{
  "model": "image captioner",
  "dataset": "regions of photos with short descriptions (Visual Genome)",
  "train_examples": 203450,
  "image_size": 48,
  "crop_scale_min": 0.7,
  "horizontal_flip": false,
  "translate": 0.06,
  "tokenizer": "word",
  "vocab_size": 6471,
  "encoder_arch": "vit",
  "encoder_norm": "layernorm",
  "encoder_norm_position": "pre",
  "encoder_activation": "relu",
  "encoder_mlp_ratio": 4,
  "encoder_head_dim": 64,
  "encoder_fused_qkv": true,
  "encoder_bias": "all",
  "encoder_qk_norm": false,
  "encoder_parallel_block": false,
  "encoder_inner_norm": true,
  "encoder_patch_size": [6, 6],
  "encoder_layers": 8,
  "encoder_width": 128,
  "encoder_positions": "sincos",
  "fusion": "cross_attention",
  "decoder_width": 128,
  "decoder_layers": 6,
  "decoder_norm": "rmsnorm",
  "decoder_norm_position": "pre",
  "decoder_activation": "gelu",
  "decoder_mlp_ratio": 4,
  "decoder_head_dim": 64,
  "decoder_fused_qkv": false,
  "decoder_bias": "all",
  "decoder_qk_norm": false,
  "decoder_parallel_block": false,
  "decoder_inner_norm": false,
  "decoder_positions": "learned",
  "decoder_cross_attention_every": 2,
  "decoder_tie_embeddings": false,
  "init": "small_normal",
  "residual_init": "none",
  "optimizer": "adamw",
  "learning_rate": 0.0019,
  "beta1": 0.85,
  "beta2": 0.98,
  "eps": 1e-10,
  "cautious_weight_decay": true,
  "max_steps": 28900,
  "batch_size": 64,
  "epochs": 9.1,
  "lr_schedule": "linear",
  "final_lr_fraction": 0.01,
  "warmup_steps": 860,
  "weight_decay": 0.05
}
Rows from block 4 of the image encoder of a small image captioner, named by matrix and row number. Rows with one number belong to one neuron. Each number is 128 + 32 x the weight over its row's rms, rounded and kept within 0 to 255. All counts start at 0. Numbers have three digits each.
After each neuron's rows are labels from the 100 images, of 14976, where the neuron reaches its highest value: "colour at peak" is the nearest of a few named colours to the mean colour under the peak; "top examples" is what is common among them. Only what is clearly more common there than usual is listed. The data: regions of photos with short descriptions (Visual Genome).
# fc1: MLP up (encoder.blocks.4.mlp.fc1.weight, 512x128), inputs 0-127
# fc2: MLP down (encoder.blocks.4.mlp.fc2.weight, 128x512, transposed), outputs 0-127

fc1.385:120128155158100131214130128130114127131132108113141119129157134128190190096135154085134146135121077164082141123012120150122171123112191087116133060095110113121141189183109105077099149117130131152126162106092146145117095144098093125093088132164103126152181107123144129114101171138183125153149081090176105123133068152110170150147129133124052080130163151131198131143151072099150161079153
fc2.385:153141147104118151135147105150134161138185101079152141141160150137190141108126140118166211144153096170124135127056082109012123109069073137117130142098130150159116146108113111136127054135124128081190129089109098111159121121129128131138115109128141111152156100137133135110114133134175140142114148068110204167110099170143117169117106169143133094110133138190198135129117086104111187028134
colour at peak: cyan
top examples: text has "blue"

fc1.137:139108102142125117175080136120112105122124143134193181099113131109116201076126071076130124156141100152101156142093134095116128127110134095119135108038090106146139179149115163096111134138129124131146176090112174148102161113072104109124129138156142103117187123146118128157112183131151144134080038099159147115136101137167133120093135111121082039093093114081200093152164091080107216118154
fc2.137:149126168136145133117136154167095171110135104083147126131209167137210150106139206115150151138099136100136117093070098172089119118164148127164110142098133129115084171094156127142142004115067158095174092120143111074164115088135138160104143093119104145095127124158127148147104140146138143136106119064123202173102115146153132152119126155167090102114192118196169122130086116135119185115114
colour at peak: blue
top examples: text has "blue"

fc1.351:128157114136121079204137196135105172117090094128161164149154163110157188127142142084125138135104104161126124134036095119095173127121168114104114066105117123089136167150109122119076125123129121137151156127094139113130145127137137127114043123131117147109135114144153132127105144125168100134113107064129136174192069140119115162132138151137085077156156157108255107165136080057135165073115
fc2.351:122188110092126151104163157112137113136179120116121130135135149129197157135169117100114220148147133170125126102090082141056115122073126099088159129089082117094098116108138114134157092088114113105114153093108107130209134105128117169112093114164150161169157111120147140129053116125167126119093123146132191174105115204136109176141092139146131122173120140171191110154128095058109159032117
colour at peak: cyan
top examples: text has "blue"

fc1.190:126131145146097157214133136144118065147116121129131166106166130123139194093126132067134146192142129148072134147073108118091160106124137118105126074092072108133138169198099148096125133124145140139136172111078156108115150123088087117103068130149170123122175085129117135123123174100155129168102058088148159111152064147126165151125103112108070077122089103120223132151168084104176145088157
fc2.190:132131130119125139109137121140118153126170125077156119112162152119197137105140132114133200147146125158144147135054077143038088121110089118160127127099123128125124176083138109130133024102089135101174139075105099144183120106148145108160137084119132127163145108145132134122116154152152131113099141081079218171106099150151114188108101185133134096120167145192195132140122118104123199053142
colour at peak: cyan
top examples: text has "blue"

fc1.229:126132114107089147176129141121091137136140110138155140108134148099153195107131145109127155155095114166095142136063137129119167118110139100101138088076083123120144150162102106100130110084142122138127183103062158138100116129128103100133066125165132132125150109134086127131106171135152105146129056079143118148179035155114134161129132146150103058109117159100255099178136089088152189072135
fc2.229:133155111137134144115113123125130145140174107088158142125136141134146144114167120119142208126135129175149150123064047108042083143060077087145105113092111123120129139094139112136118055129091111109161160068110080151195128125113165109131114123122132115141144122128144136171123128171169131149110170070093208165122117161134126166128101184120148122121132132188194131133118094043100167046143
colour at peak: cyan; blue
top examples: text has "blue"

fc1.477:143151152173085108173107089148170095128129128108129133134114109122091122115118028134158151115158089197162172102091149137139120175132147111172095125113114098091164168153097084102069194169105150127167133075112192139133125162060093108123148153129140084121211056123177099129092129186151180172119132115147131060094133105124144110149131110153118118133109130085131135120181096092106127108178
fc2.477:114147164114103061116124168125072117163088146119167170126121117093118127105144134132153093094092109081068164142181164084150141129134194120141118136159135174114115104131142088084161134149124123148153063182070050125119151105137145100099108124124128142125119195150150113175152149143145200085091078084150183142138080160138086102123130080124156115162086181123183115166163089166169154068115
colour at peak: grey
top examples: text has "blue"

fc1.166:160105118141164107193086118163105150139090113143132168126099124129119150045157121162129148081086096161108155108096139074087134154128160069084099118111127126164167146120156110081087101169123136118152139118108142133166177221055133090090132140113089099097223182171094086158137121171151147126131126098149122107156130091111132114159136121147048089102157138102145130173140084089077126135098
fc2.166:173105140139170129145096104145146124142086130150126146123160107168109105125128115134095086113129118105109104121165149110188111095119148200095124098099196157155085107122187143150124126169101170094106085171200090121101189156079107121129186138082130120073137168172113167115120153049141165082097113184151124086113152140148117097125180119154093098101151111138163148170087137179027127101138
colour at peak: blue
top examples: text has "blue"

fc1.310:111142123143105179210150136129118082156109117108151172118153127096143189081127132064148154169131102145068138154079098124084157132117156106122140069100110110127135167196098146097096119095112123160137182097085152134084133101099092104099095112152145138113163122135118139120117172089179119171143050069148129108139085128105160155122123127131066088141100118120219151151167084080151143064180
fc2.310:146163142108146154113145140135137137150174123104170147112173131130188147092140140122147227128115097186124147138045078134053076117079115108151133117095119119127125142077139136113128028118103144112160133082103096132191140104131145114164126093131129140157151129115152117143098138136169138135136136072114195168085095165181090155116115139142112095138157118168198111144145106099103209051137
colour at peak: cyan
top examples: text has "blue"