config.yaml
encoder_norm: "layernorm"
decoder_inner_norm: false
residual_init: "none"
Rows from block 2 of the image encoder of a small image captioner, named by matrix and row number. Rows with one number belong to one neuron. Each number is 500 + 40 x the weight over its row's rms, rounded and kept within 0 to 999. All counts start at 0. Numbers have three digits each. After the name is the row's rms in percent of the matrix's.
After each neuron's rows are labels from the 100 images, of 14976, where the neuron reaches its highest value: "patch colour" is the nearest of a few named colours to the mean colour under the peak; "top examples" is what is common among them. Only what is clearly more common there than usual is listed. The data: regions of photos with short descriptions (Visual Genome).
# fc1: MLP up (encoder.blocks.2.mlp.fc1.weight, 512x128), inputs 64-127
# fc2: MLP down (encoder.blocks.2.mlp.fc2.weight, 128x512, transposed), outputs 64-127

fc1.143 108:506534533499450544439519483518503489457446406450470532506479492463522499483528551477529549513498454463466510521539550439508456512489553515541482449471454550525507585520568539423482572486413465
fc2.143 107:441508566477502483516507485471503480529512426462511461543560477485480508525436523502444496469468522506471484533578476416574501464535515486531533497490522513492522664473545501494504496529350500
patch colour: cyan
top examples: text has "blue"

fc1.342 096:487541508488451547451504457473481445464461490483532485536479529464509601490491559512499544525513447475451518536515504376499525472502464542512499468422458531436454541493506585438528559528397547
fc2.342 098:553538467488469509517481462498592553522545482500454468504555464487434435524495504546546498466438492525499412468503537481542438532554441564524511542488438510593503530556444468543510543499433466
patch colour: cyan
top examples: text has "blue"

fc1.173 107:524514493537466578428477498577448476494421470512467511482484593483529489481483527523515521510460483434454510505520582437505475513522543528504492413452459549486464530470571513446536536531491496
fc2.173 106:489554448471488518484505439454462467532444478482473436547519511474530470512456498562495576570524474477505488502541509442511527584514409558510482483464449486491545602523538459402572535576443542
patch colour: blue
top examples: text has "blue"

fc1.219 101:519485511457460510454561403526463490496513494609482481470494512444598464413515496543560462536441517447527463479492561509456492536501509489499503519507453440536474505486616476510506502549498448
fc2.219 116:531535494427467454506464520541455562533514510495510446548487530542507552471545597519523509524513503544492463418529479522473494514456400586474464508474438450472543514530540536460507449535553501
patch colour: blue
top examples: text has "blue"

fc1.282 102:494529538482428565446506464530498484469433404452487534507465529471517503470487561504520541471502486458469489503555564417497502508514543505551496453469441529504484643507538531419496555524368491
fc2.282 115:458532551470500489503519434475509507524509432454506417564566486490479520498452511500474491472480476511459446521589497448535490465589486518528520507493487537498536642468522500484478513520363500
patch colour: cyan
top examples: text has "blue"

fc1.464 074:539545560494449485466556434442529503466537491483499470544509467470527507448561567505500469443462594416505456491541552512470500470603478484515507513511535462547479544502563487510494570521491438
fc2.464 098:494527540424468505571497566497459497427551513554549549482471401543521486463558439544521471528516538531440460551456510459517517476471512448511525523502515533495451606452566532486452519546437513
patch colour: blue; cyan
top examples: text has "blue"

fc1.426 096:526501501504492548431456488545473452482470498560433500499492532486572470493482543556515500509478451476435488490519624473482527515503476518511434437455442512459528523490580479455491545535532511
fc2.426 096:527506471565499431434622448471469487532505461518510473570485498500500480510508546508497557478513509431476473485558514470543491527550436620511522524477507454447552497460425487507523521570518434
patch colour: blue
top examples: text has "blue"

fc1.157 096:504530549476400534437500398519476433505473395484512505488515535468475497480492540519501544462493492403484468460510558413526473491521507497502511463465449526491497630452560530452531558534420472
fc2.157 101:465506548443536500481511463477479531488497446488497414559550483503511526492499448467494538513489459507496476554576528475508517454550513521548553489491479547487532637482547473453483520508344496
patch colour: blue
top examples: text has "blue"

fc1.275 099:499526549464385595478538461462510453469452437416547531508498514419490544468509516557499510459512469467511502487489517397479514483535518515503482493463480520501466642497537544468505574531394519
fc2.275 103:469568549463468458513525454475525504480536452488512431540561450508515485480462521551496498468464525522448385506576520453532464493609479492569546542492490529550527617491523507477482517523367500
patch colour: cyan; blue
top examples: text has "blue"

fc1.504 109:494530520494446552416508477544481455464431428459489522509479534466510512479505556523519530488500448457468487537525548391489474514501523525544493443453452528483485639494539533412505557500407511
fc2.504 123:450543504479462479490504433474535509504501431449494446576561481493481508507447510513459518467480494521468447523595511434545472477589478511543531515480489564530532612485512498487506517525362493
patch colour: cyan; blue
top examples: text has "blue"

fc1.423 102:489546506510444585443507475459496435450454483438538492537475556450498609482504553512515528496520430494467509511533487397492511504499486498511503464428494529442477544484503555447515562529397531
fc2.423 106:578561484515444508512496450487585525518524474480450465523572471483475453505486490519525509451439506532489424469501559489522428524569456571523503564491469513592514540549480452542522555477432454
patch colour: cyan
top examples: text has "blue"

fc1.36 075:542535591556475487422545484435576513508488448439496512571493491510535503466531458469496500445474488390498454510550596491491523497538491551536472489500530528495504538538554517489525618479466457
fc2.36 076:503549607462476460579533523469512475461537490551506488490510449472511514487523483510506454512531546497478508575458466427538536468476547420552467506487513540544540613499523482474417497519348516
patch colour: cyan; blue
top examples: text has "blue"

fc1.97 109:510522551476412532468504450534505490485462378465447464530479511479524506499509572467509557504486482486475501518527551442500460526509559522527456442460454540511528608519563519434458544495409476
fc2.97 112:455497526483528488491516473446505484545506448480526436563585473486463542490445481497425479506454510472500511540605504432557524445533503505482546509526526520498526624456541473501495496517385491
patch colour: cyan
top examples: text has "blue"

fc1.456 093:504514566489392539450518435514493479483443379457476519527497536478499484482482522531516528483501470414500490484522557397521493500504518541514475471484453514502488633507536552437522552517390506
fc2.456 098:439551579439494470543509465496480505479534445515526429553543479504491497510474516499481529471505511514449444530570484450546500481562474480559545494477479527494531657467526491475473489544339503
patch colour: blue; cyan
top examples: text has "blue"

fc1.86 123:507540540514471537435553541492441494413489505509488487489436565489560523418562503552563515514502448428472520549487521501448512493494558498540473430448456485471479510514545542432456513525464502
fc2.86 111:482516464598493455453483508447519502533420487426494493547454456535569566507480530510449475505450500519505491465549492480497479492507528548474502521528517518489526565518570520449535509463480527
patch colour: blue
top examples: text has "blue"

fc1.277 142:525522515514508454502565489552386483427535527546465483466457546496512495369547451518568512554516501470482506513432491523384510465484536494481529480507493481492451495497522555502491466565537511
fc2.277 090:497532455520473525444531516488538517465499575446486498487477505500524553414520540496492446514436477462469519521496499541396559434505468446488484511512528506507469416450526523529462503534622483
patch colour: blue
top examples: text has "blue"

fc1.396 114:550511513470489537503552546587401505470473497564464483468468615509549472452536488503568538538505493468484506502475544519455487516463565510499509400494464479470482525485560545450472454526508480
fc2.396 112:456549453493561455505449550482455526527474528462503517566441483582555494555498555545447524514464465550500503492576461502526555523444448524531468471483464480453551519528553511441496441488511523
patch colour: blue
top examples: text has "blue"

fc1.25 109:552501536494459485471560522449513544470517485568490402526464485516614514471582484503535501488463492482492475505554512485482487529478527534526456488489486472525548511515586487464473543483494448
fc2.25 116:507520528566509465490456512502505509582444466522466473506507466516589525468456536497443481483413506494576465489476496483464445521454539567477503490502516508502552501526583454454616458441506505
patch colour: cyan; green
top examples: text has "blue"

fc1.430 091:482507554535386503470504462491520460488444375482510506527494503488529465486485515514501557491486483420474487507514571412488457517550520522500485456457462537517504632512587519446510560513404479
fc2.430 096:458514541450493458532528502463484465508522445526540460548564474489507508495484458488465520523490522475473491546552477435578523473530505459524531499504530489481546659472521484473489489535312490
patch colour: cyan; blue
top examples: text has "blue"

fc1.264 124:501547533523464537439537515504440484424485509527510498479435587476530508425564516542533513523506431431476537533499520509444517505499575486542472426437449491468487516521543539439449526535487510
fc2.264 103:481516471565493458451482534459511513544422498431483466551463484536584554527462534515468489495439495516515469459560478478508470485488552570468501508527513527495536562519566524449543488464487528
patch colour: blue
top examples: text has "blue"

fc1.340 107:527538504458430609467495507433523402483453491486523527489488524434518589453485523547521477523492462457474472467488491403494505512511492533475469503444482485442458545490534510444529598523466529
fc2.340 112:541604427553444554469452476515551474513491519501450561440544460503492413466452536532538513508510503503487486432457534509475426474489484533506522555497481459572445516539474491493515559472455524
patch colour: blue
top examples: text has "blue"

fc1.240 092:470467545548504434517515504506437427469535515588548518495475510518504435464495500550451513482445522402482516512472520527491552466535465479497502497507521452383487530458553486531536467542540441
fc2.240 099:556490459446494522472507499552460541520516532465478488488529571558487497494496543532534516535492514525479468433500514532476505504494386563482482505484484499477462430439532544527509475572702512
patch colour: blue
top examples: text has "blue"

fc1.350 108:529519539510420514419513469491539528481469375470468419530486485489558539504515553485498518489434502469463466480555588444505484515497553541522456460482466543511548581521558503448479561475405448
fc2.350 108:452495529499500482542531480466515520513550432511524433569587493520473510491479483464424469478457530461520520529589502429545512458512512475516505516521543508504546597452495455529472498499373452
patch colour: cyan
top examples: text has "blue"

fc1.200 100:484545546508389593455531488452501445475445448464549524509493516451500587475502507510505483472520438423539503478510507405491502489530498528489503490463525486452473620490513548455547568533407512
fc2.200 100:473601478464452481490493461459563509527509472455485464550557407505524444487428523541487490471431544538472393509567517478526431510576497468568540549508493518578520570538533493481526541492407510
patch colour: cyan; blue
top examples: text has "blue"

fc1.188 076:487549595526492480513575515453454505415540502498547520546462517547528497417604505516463514406470508442491489530518505527470530461550465480544478492457536448457504535473539538530512474531486482
fc2.188 089:550600552471485478527509580485535485488495547464489520505511452514540514488455443458523485405479501544482488481491498513393467471531526464552522500547528594483490478500538494524502491487496485
patch colour: cyan; blue
top examples: text has "blue"

fc1.305 098:521513577556429524416497500494534513491440394452496474525497490493553500484502534484500523461460495423501473493557589435481482515526562519517476474494488532505527619519572511465509578490410442
fc2.305 091:451520538437515468536543500434488483496523450531518432562555468505544501486513485487471523518465505495495482556585476452557531486495511478536504520503528496486572609485536476461465504509351483
patch colour: cyan
top examples: text has "blue"

fc1.53 100:488516524495402534462521460532480446478446412446502522500489543474498530486483559530512532490503482453453499511494533376506476512506529513535499466442453521487494668451549560437515546532387503
fc2.53 112:451565515471481480482516428484521528500502432453491429564562488508482503487445498497486501481484476513467430522584526443526475466597475519549548526498475570542518614489500491466503507534367491
patch colour: blue; cyan
top examples: text has "blue"

fc1.251 089:508489533554434503434525438483517514503481399431477436555494523509520522503484538474525516475488517428463508491548596427510471486539518585504475466484482609534536584504561493470461572503426426
fc2.251 089:434519567454502459571562539471483465498555460549558464528536506518486499488491438477486504482514550458543501536513449429581520450514523432517518494499571482489557626436512471492463451529332472
patch colour: cyan
top examples: text has "blue"

fc1.72 100:549519500496480582473485495547477484478425478554452492466472552460580496467501508547541516518484420492498515492503600457478472543495490517512444402462443519477538517527575474416483566476493493
fc2.72 104:505489477539526415459571490479448497522496473498479449513483487474558477534479564538463536549486504475483446475535510485548478518546476634507532540451462473436566577500462456511513488533438485
patch colour: cyan; blue
top examples: text has "blue"

fc1.386 110:506517492461474550501470555609420476518429466577477481464491617491533499498496490528549529544514512479450508516464508444505451530491541531483492403457473510477474523478528551427495456495470516
fc2.386 105:475524463508506465432500465493432513510448468457438496526478533485552501469464524538523514609458421458531511477533554480479545547455542582457482474497430456483498616556572528422552519496397503
patch colour: blue
top examples: text has "blue"

fc1.424 111:496507548514424546444509479525482471467440427453474486532466518478538504471505548497510559499494477453470503523534534411518487525495545526540469445452456571509518620511569535418489567504409495
fc2.424 118:441528511512501460498511449440512486528506428459521455556572476499475517501438505498451490497483515504469484534605484433559501464555498487504537516514518524502534615467505495480508502532377492
patch colour: cyan
top examples: text has "blue"

fc1.360 087:573478479464437508463497462473512455500443489574424468488502514446633509486524504549541494583486524429435454513506557427508480536480501553532448482478455494498496538507552492435474571526501479
fc2.360 094:517501409505491559458548411490525479504509518484518499476514469457469489467475538540495450559530539495501445410511536493478523530566456525504496550513474461472461444429443484547541558534598515
patch colour: blue
top examples: text has "blue"

fc1.234 123:514553551510475529454539519492435496433491501507499481482440569466546527415577509534547527521500435443473518547500516507436515516492559498530487415431457484466483507512542560446443510528482508
fc2.234 113:490519478583494462461496525451501510536414485430490482547453481527575570520482539502467484494444491512512488455558479477500472503500543570480497507530516526488532566517578512437548495465493534
patch colour: blue
top examples: text has "blue"

fc1.167 121:525515538495443518426559493454490521462490464530497438514460491487607536473581511526559509494462483466479482520561514491491485519514544519526457489452462472525525540515566510466451550502455490
fc2.167 129:526523507568500481476450487477513500585429456494484485517513459515571557486468545493451467499425516485557464461512482474479432507466533571447512501529500501479536536505563483451618476436501503
patch colour: cyan; blue
top examples: text has "blue"

fc1.455 111:486524545500419556451524476510511485472442410453473511515483500480527491473528556498512541511486471468479504507557562426490478535520541514543473454468461543516519648512588515438490580502416479
fc2.455 117:438522544496487469507509470454519495529509426471519442567570482487492515506462521496449502470473526518463470537592486431575482472548496495525537516495519517498539627478523485472491501518370499
patch colour: cyan
top examples: text has "blue"

fc1.238 079:509518571552476499493549510518439526489466469454493506499481552513519509452538519455512536494502496445511543500521565494465497480511612487513466403476503527496481540473562552480467493529467464
fc2.238 079:447540526452553479532479547477451476558511512474540482555494494560548478567496503478420454475482519538496516501529428472505516452487492461514525462503503561411573570474582465478549427528444525
patch colour: blue; cyan
top examples: text has "blue"

fc1.129 101:551506509463471519582526437494471472456512534631471406483476506464639491438570500546569501541516486442511508513469515508466504546485518521529472494475459469538538503503549461472450496513495491
fc2.129 119:482541469508515507412548500507514578422493516470503490499412443493524536462535569525473483505480480546485441448554530529445537492556484510578476499476420540479451469536522529502460536486563504
patch colour: blue; black
top examples: text has "blue"

fc1.480 088:513516536518453499488486488439546471485477378486481511536494471482544487478486504492481580466484493433499484517530566493524452552556520526521435478477475518517574550506563505460491596468420475
fc2.480 086:452529551453491465566554522460483440489580477547554489501547453500487496489485483496482473517497570467459507528533464444584544465494532420510512503526523477469519638461513491512450477534338462
patch colour: cyan
top examples: text has "blue"

fc1.192 115:509527521493492534454498455545441484435517515599483476490456547481622474451556504545514492531451475443420488535494579506464518525507485512544456440438436491480503507507575489485465523538516467
fc2.192 122:473557495525501433455510484501475576500472479454497467567456506534510576502492615514475513461470485516504492430555476488471542491489403582530470457474461547482511493523546555475512444522593499
patch colour: blue
top examples: text has "blue"

fc1.222 104:522509594542415527443519503497540498502455387457477492515494524494529492488510514466510528469472469441482489499541600416502458519520545529525456449485478558506536621511563509443490578476414453
fc2.222 105:429535542450502477530521468468500494506534436527526457560567478498501486492472493490458521491480534499480481546580485447554516483547490455531518517488516483486556638459528482477474490527338475
patch colour: cyan
top examples: text has "blue"

fc1.99 110:529511560505422542425526484517517505486451382457453500513494518483521489485517543505512543488482472453480488490559590431506480517493539546531451450466443579510523611530583532439475561497418461
fc2.99 108:434528553455501469499500477448504484520522445515528464552551466503504493511462525501448520492478529512447468544597477444569501488530500486533536498494510490481557635455532481474482501517364489
patch colour: cyan
top examples: text has "blue"

fc1.410 121:478535507517494529409506535541425479439468487543524541482456526488555482463530552519490538510483448465449509546523570488482511522494537497558456409410443486456489540485577528445464525519482489
fc2.410 114:455505515560524435478476518478484500586466473496462460525517506522562530548432553523438511495448508498539493488541459455539479500484482603486530493494494520462575583494552444478559411524516503
patch colour: blue; cyan
top examples: text has "blue"

fc1.439 118:544506554501450528424502492455524531481443392464447519521481504487547510499526545490511522487484488458471501508576593451503463543488553532515433461485454539524545594537566503440466571488425471
fc2.439 109:427505555474510490511521493436519495553525431484510467573571469500503503496440512482434495492451520519497497583590490455535500496511537484490507513498541499486569612483541471483508495496402484
patch colour: cyan
top examples: text has "blue"

fc1.155 095:513513538486456571506499452566445483495442473501482476495484562476546471470483539544518522537494470449463511468534622459482479546475536522477455417487433527458493562493566524441488523540488484
fc2.155 087:457515499443544455501487517437465508533531522482488450587476486533522526549498535515449489514497482514449524503543428440534545470493463528496529489479487524439619575490519456459523463542454497
patch colour: blue
top examples: text has "blue"

fc1.307 114:554508565498452499475549526449508536448490475547485436507464512493645510475586491521537511498470485468470484498534536500498493521507545515536447464456480487508532550510574503463463532485469480
fc2.307 126:526506493570520484461455506485514497593438470510473490505520455519591547498460534499444474500414524478584460463485483486479446521451528564453517487536520476488540512518578465471617453435493507
patch colour: cyan; blue
top examples: text has "blue"

fc1.331 078:521514569489413551538498460535451485496462413502508362516506538472579506476480512490517544497522502458487490474500555449474469538504559549482437445498452522493514582508573533446500528494422489
fc2.331 076:449512498433560488520560545436485481456557528542522454558525468514524515499493485510442514547476510443493474544557471443558563454508502487531561481482515530493521607469528467479491529543371477
patch colour: blue; cyan
top examples: text has "blue"

fc1.380 101:553520525488485553439540560584419493472456489553474484467464592506586468462553492508573554531486498436466485490465538499482477520468569532491487388481459472486462523498543562432503491499485505
fc2.380 094:435534446546548462510462541431459486548459523431483509580454469572555517534464499533447467529456458506526540542570463485531534491465500523484486482519511487464556569519554475431547480466470517
patch colour: blue
top examples: text has "blue"

fc1.312 106:534525569504430537477508467535457471468428457490468431491478559459560482476486554529508520518490483412443518483530602460494489525488541512509460423477443557454514596498577530436473501526473478
fc2.312 100:417494489476560503481487512447481496528517490500502431574514463515515533530474478502433511514478466491499513567589483462539549470542477534532564473461490564482541588483529419476497514527406488
patch colour: blue
top examples: text has "blue"

fc1.168 088:520523556490433532530536476536457536500458454518497360490486552496570513478536496483524555500509545455490487495501575471485448537485571554493476442483469535486554570500559515433475493507445453
fc2.168 086:403493485486571486521566547434470453482535485525535480555525466489495532521454479491420507532466487452533516569542465463568527447527551482517557499479551530455537557474472455508529507504354455
patch colour: cyan
top examples: text has "blue"

fc1.271 112:523517558521424523429505483475530531516465377474449478549496505498550493493493523491515526467475499447476475492574606441507469529506534552527457479476455524527542608534555508460480598483423457
fc2.271 109:439531579449495471549519475468504506512537428496531452558558474511511475490491523486446507477485528520470483549580478455536496488541506450562492521506507490485573634465530471474466488503351469
patch colour: cyan
top examples: text has "blue"

fc1.463 095:490529573532403556460506470538480437490434427451512512497502547460507527503497517546514541475490453457490506495520548394498495514519511549510456457457455527472492624489538528446505558518412501
fc2.463 098:453552528442498469493521466488500505502533462512516443534567477494480475522460499550500520493471514498441412527577504425570502480579452486563574512497485524527527642460516501490495493551344485
patch colour: blue; cyan
top examples: text has "blue"

fc1.203 129:529523519488458551418513514492480462442470484571495492489455507487626507457558519538528543520466449473461482530520539502484493527497535520556444439418456481494527525523585493437464569489471472
fc2.203 130:501482485595524447424498483488501497546428465491482473519467468496592529527470564518432489508426500486542437450528523500522445519511520592484520502491474498475543527536537491469563485453491500
patch colour: cyan; blue
top examples: text has "blue"

fc1.142 137:543541557498444539410538512473475502444486478550497486512450506492602526452576512515533522509483467454444495516517536480466486520495562527527459452453444485509515543495557510442446542489467485
fc2.142 132:493517496569511494478444473464513512590429456469489477534515473525544575528464562495435479480419511492530497462538470469493461497478495572467508469517506534461552533500564489466605480458512517
patch colour: cyan; blue
top examples: text has "blue"

fc1.102 080:508498551541431550407510484509494497501470370481511471512509511484551502487494521483509524471478496436479503488550605434484490524570535542508492446505461541486522595489547506454489573479431434
fc2.102 077:478501509455487469557573532442485499493550463549526442553550505509499488478525459479484491549494524414534534537578480406556560459496514458518493505495540498504568619473498465456442485525346462
patch colour: cyan
top examples: text has "blue"

fc1.381 105:530523521439494520486554478597394500458487514553453498468470602474531462438530481520549516528496499456513503506483558509438505542466572500499489422489446488487483533492554543474491468538510475
fc2.381 110:466559485464549472534448559472427495541494549451526497556442493576557497555499554522460511506508476552478520482546424509512547503438467511507445471498457487417548533510560509438486425498488562
patch colour: blue
top examples: text has "blue"

fc1.78 081:475517637577476471480565436454531502446541456430511494542499503502517465446554505458517486455486541383489483491550581504470494441578526502506477515497545487485514543470591536518468504536480461
fc2.78 091:551556616433466481538492555502471520520489502551492485463519466502541511496509489497568487491527595531497455436421421481477492454431519472503552522526556474510494567475559507466475447536423562
patch colour: blue
top examples: text has "blue"

fc1.483 104:512513554466409553460504546510493493479456394493502513532507536488522550486521513491514542499512475454500474494492539373503488491518508551491508450437496527470495641480541539437513601496400495
fc2.483 101:479567504448478508448532450465528514521505451429464475578560448506534481472436550533484508470424519528463409504604512445493454498547481529541512532505482533531518599521541517467507557487404491
patch colour: cyan; blue
top examples: text has "blue"

fc1.111 108:550512537440485522469578546581410504466480510570464501467474576492560481427541477502572520547497476460501494492439549531459483517461576499483523440502480448506448529483561570473475466525500480
fc2.111 108:467550483494557483522437538471444494559473549465519493567449480570550500539464536519445487496481461560497516490543437509504531510438473508491460479513468504433556539530563499435529447452467544
patch colour: blue
top examples: text has "blue"

fc1.303 103:486553514495428578436526492467512451463460465424541520524478519469481606490512547531504495486515419474466500539511497386483509495509466537506495490425508534459466578488524565457498585532414532
fc2.303 112:545566494505464510499479441503584521513534466493455479505574465483480407506472529522517504460464522532504400455507550476524421532565466526532505588496457490591530543548475459527504527476422462
patch colour: cyan; blue
top examples: text has "blue"

fc1.148 094:474506525553492481511482477563410443464516497541513420518491540496570417486515527522485526479469553427401512533489542545479510509542535486542426451444487466430517485467533479503525468500520466
fc2.148 084:457535557486548474442544567549484545493505514466498528465477562518489550518466513466495529418513456529527491466488451567443521461499464529578563438441492549503469395500542540510461405526638500
patch colour: blue
top examples: text has "blue"

fc1.418 085:465523521536407526462501434521472434487465415514542498532518515495495484484469554540490535495489504415463482491509545380496477516584519525485467451478461507468498643432552505446534552524465480
fc2.418 077:500544496478537467478547501482505471463509481540477449534554491485497496491484443470522565541496492440491463532520504456546486462554494476554563495516477517511552608480479469458507520526304486
patch colour: blue
top examples: text has "blue"

fc1.376 087:480539600494495471493606449501489494436545449456525460575467481513528505462573582459497522442471540463488465527538519490462522462558505482528498504444504484474481541450557542507483536533449456
fc2.376 086:532606564469471492508485564495484481549437484482486481546533460493576505479497500487510497476456527561515413532479476449450451485506552517548535516526526545496522594500587473434544475483437532
patch colour: cyan; blue
top examples: text has "blue"

fc1.310 116:513527523526502445499556468554396471432531540551475474451456544485509485377548472534567500551500506452469511504434499514405510482469541505486512490502490464484465506485523528499481473562533509
fc2.310 089:483545458497462519448534485466550545459516558448492493510490489522522557432498544499487444496436493467486496507512488520414561427484459432504494523515535525526463442443544534525480494550603480
patch colour: blue
top examples: text has "blue"

fc1.98 076:529517581484376540445504498427499471519467443494511532489492551439537537494506512530522500470487507395554484495514559419514519510545523527478464493485466460468506625465579537461501532529441448
fc2.98 068:481562488424499453530579530457483490456525475525508448542502473531564470483525459507502542547470528500475456545545472466537509451521467488542548526454494492518550582502534509421440539515361500
patch colour: blue
top examples: text has "blue"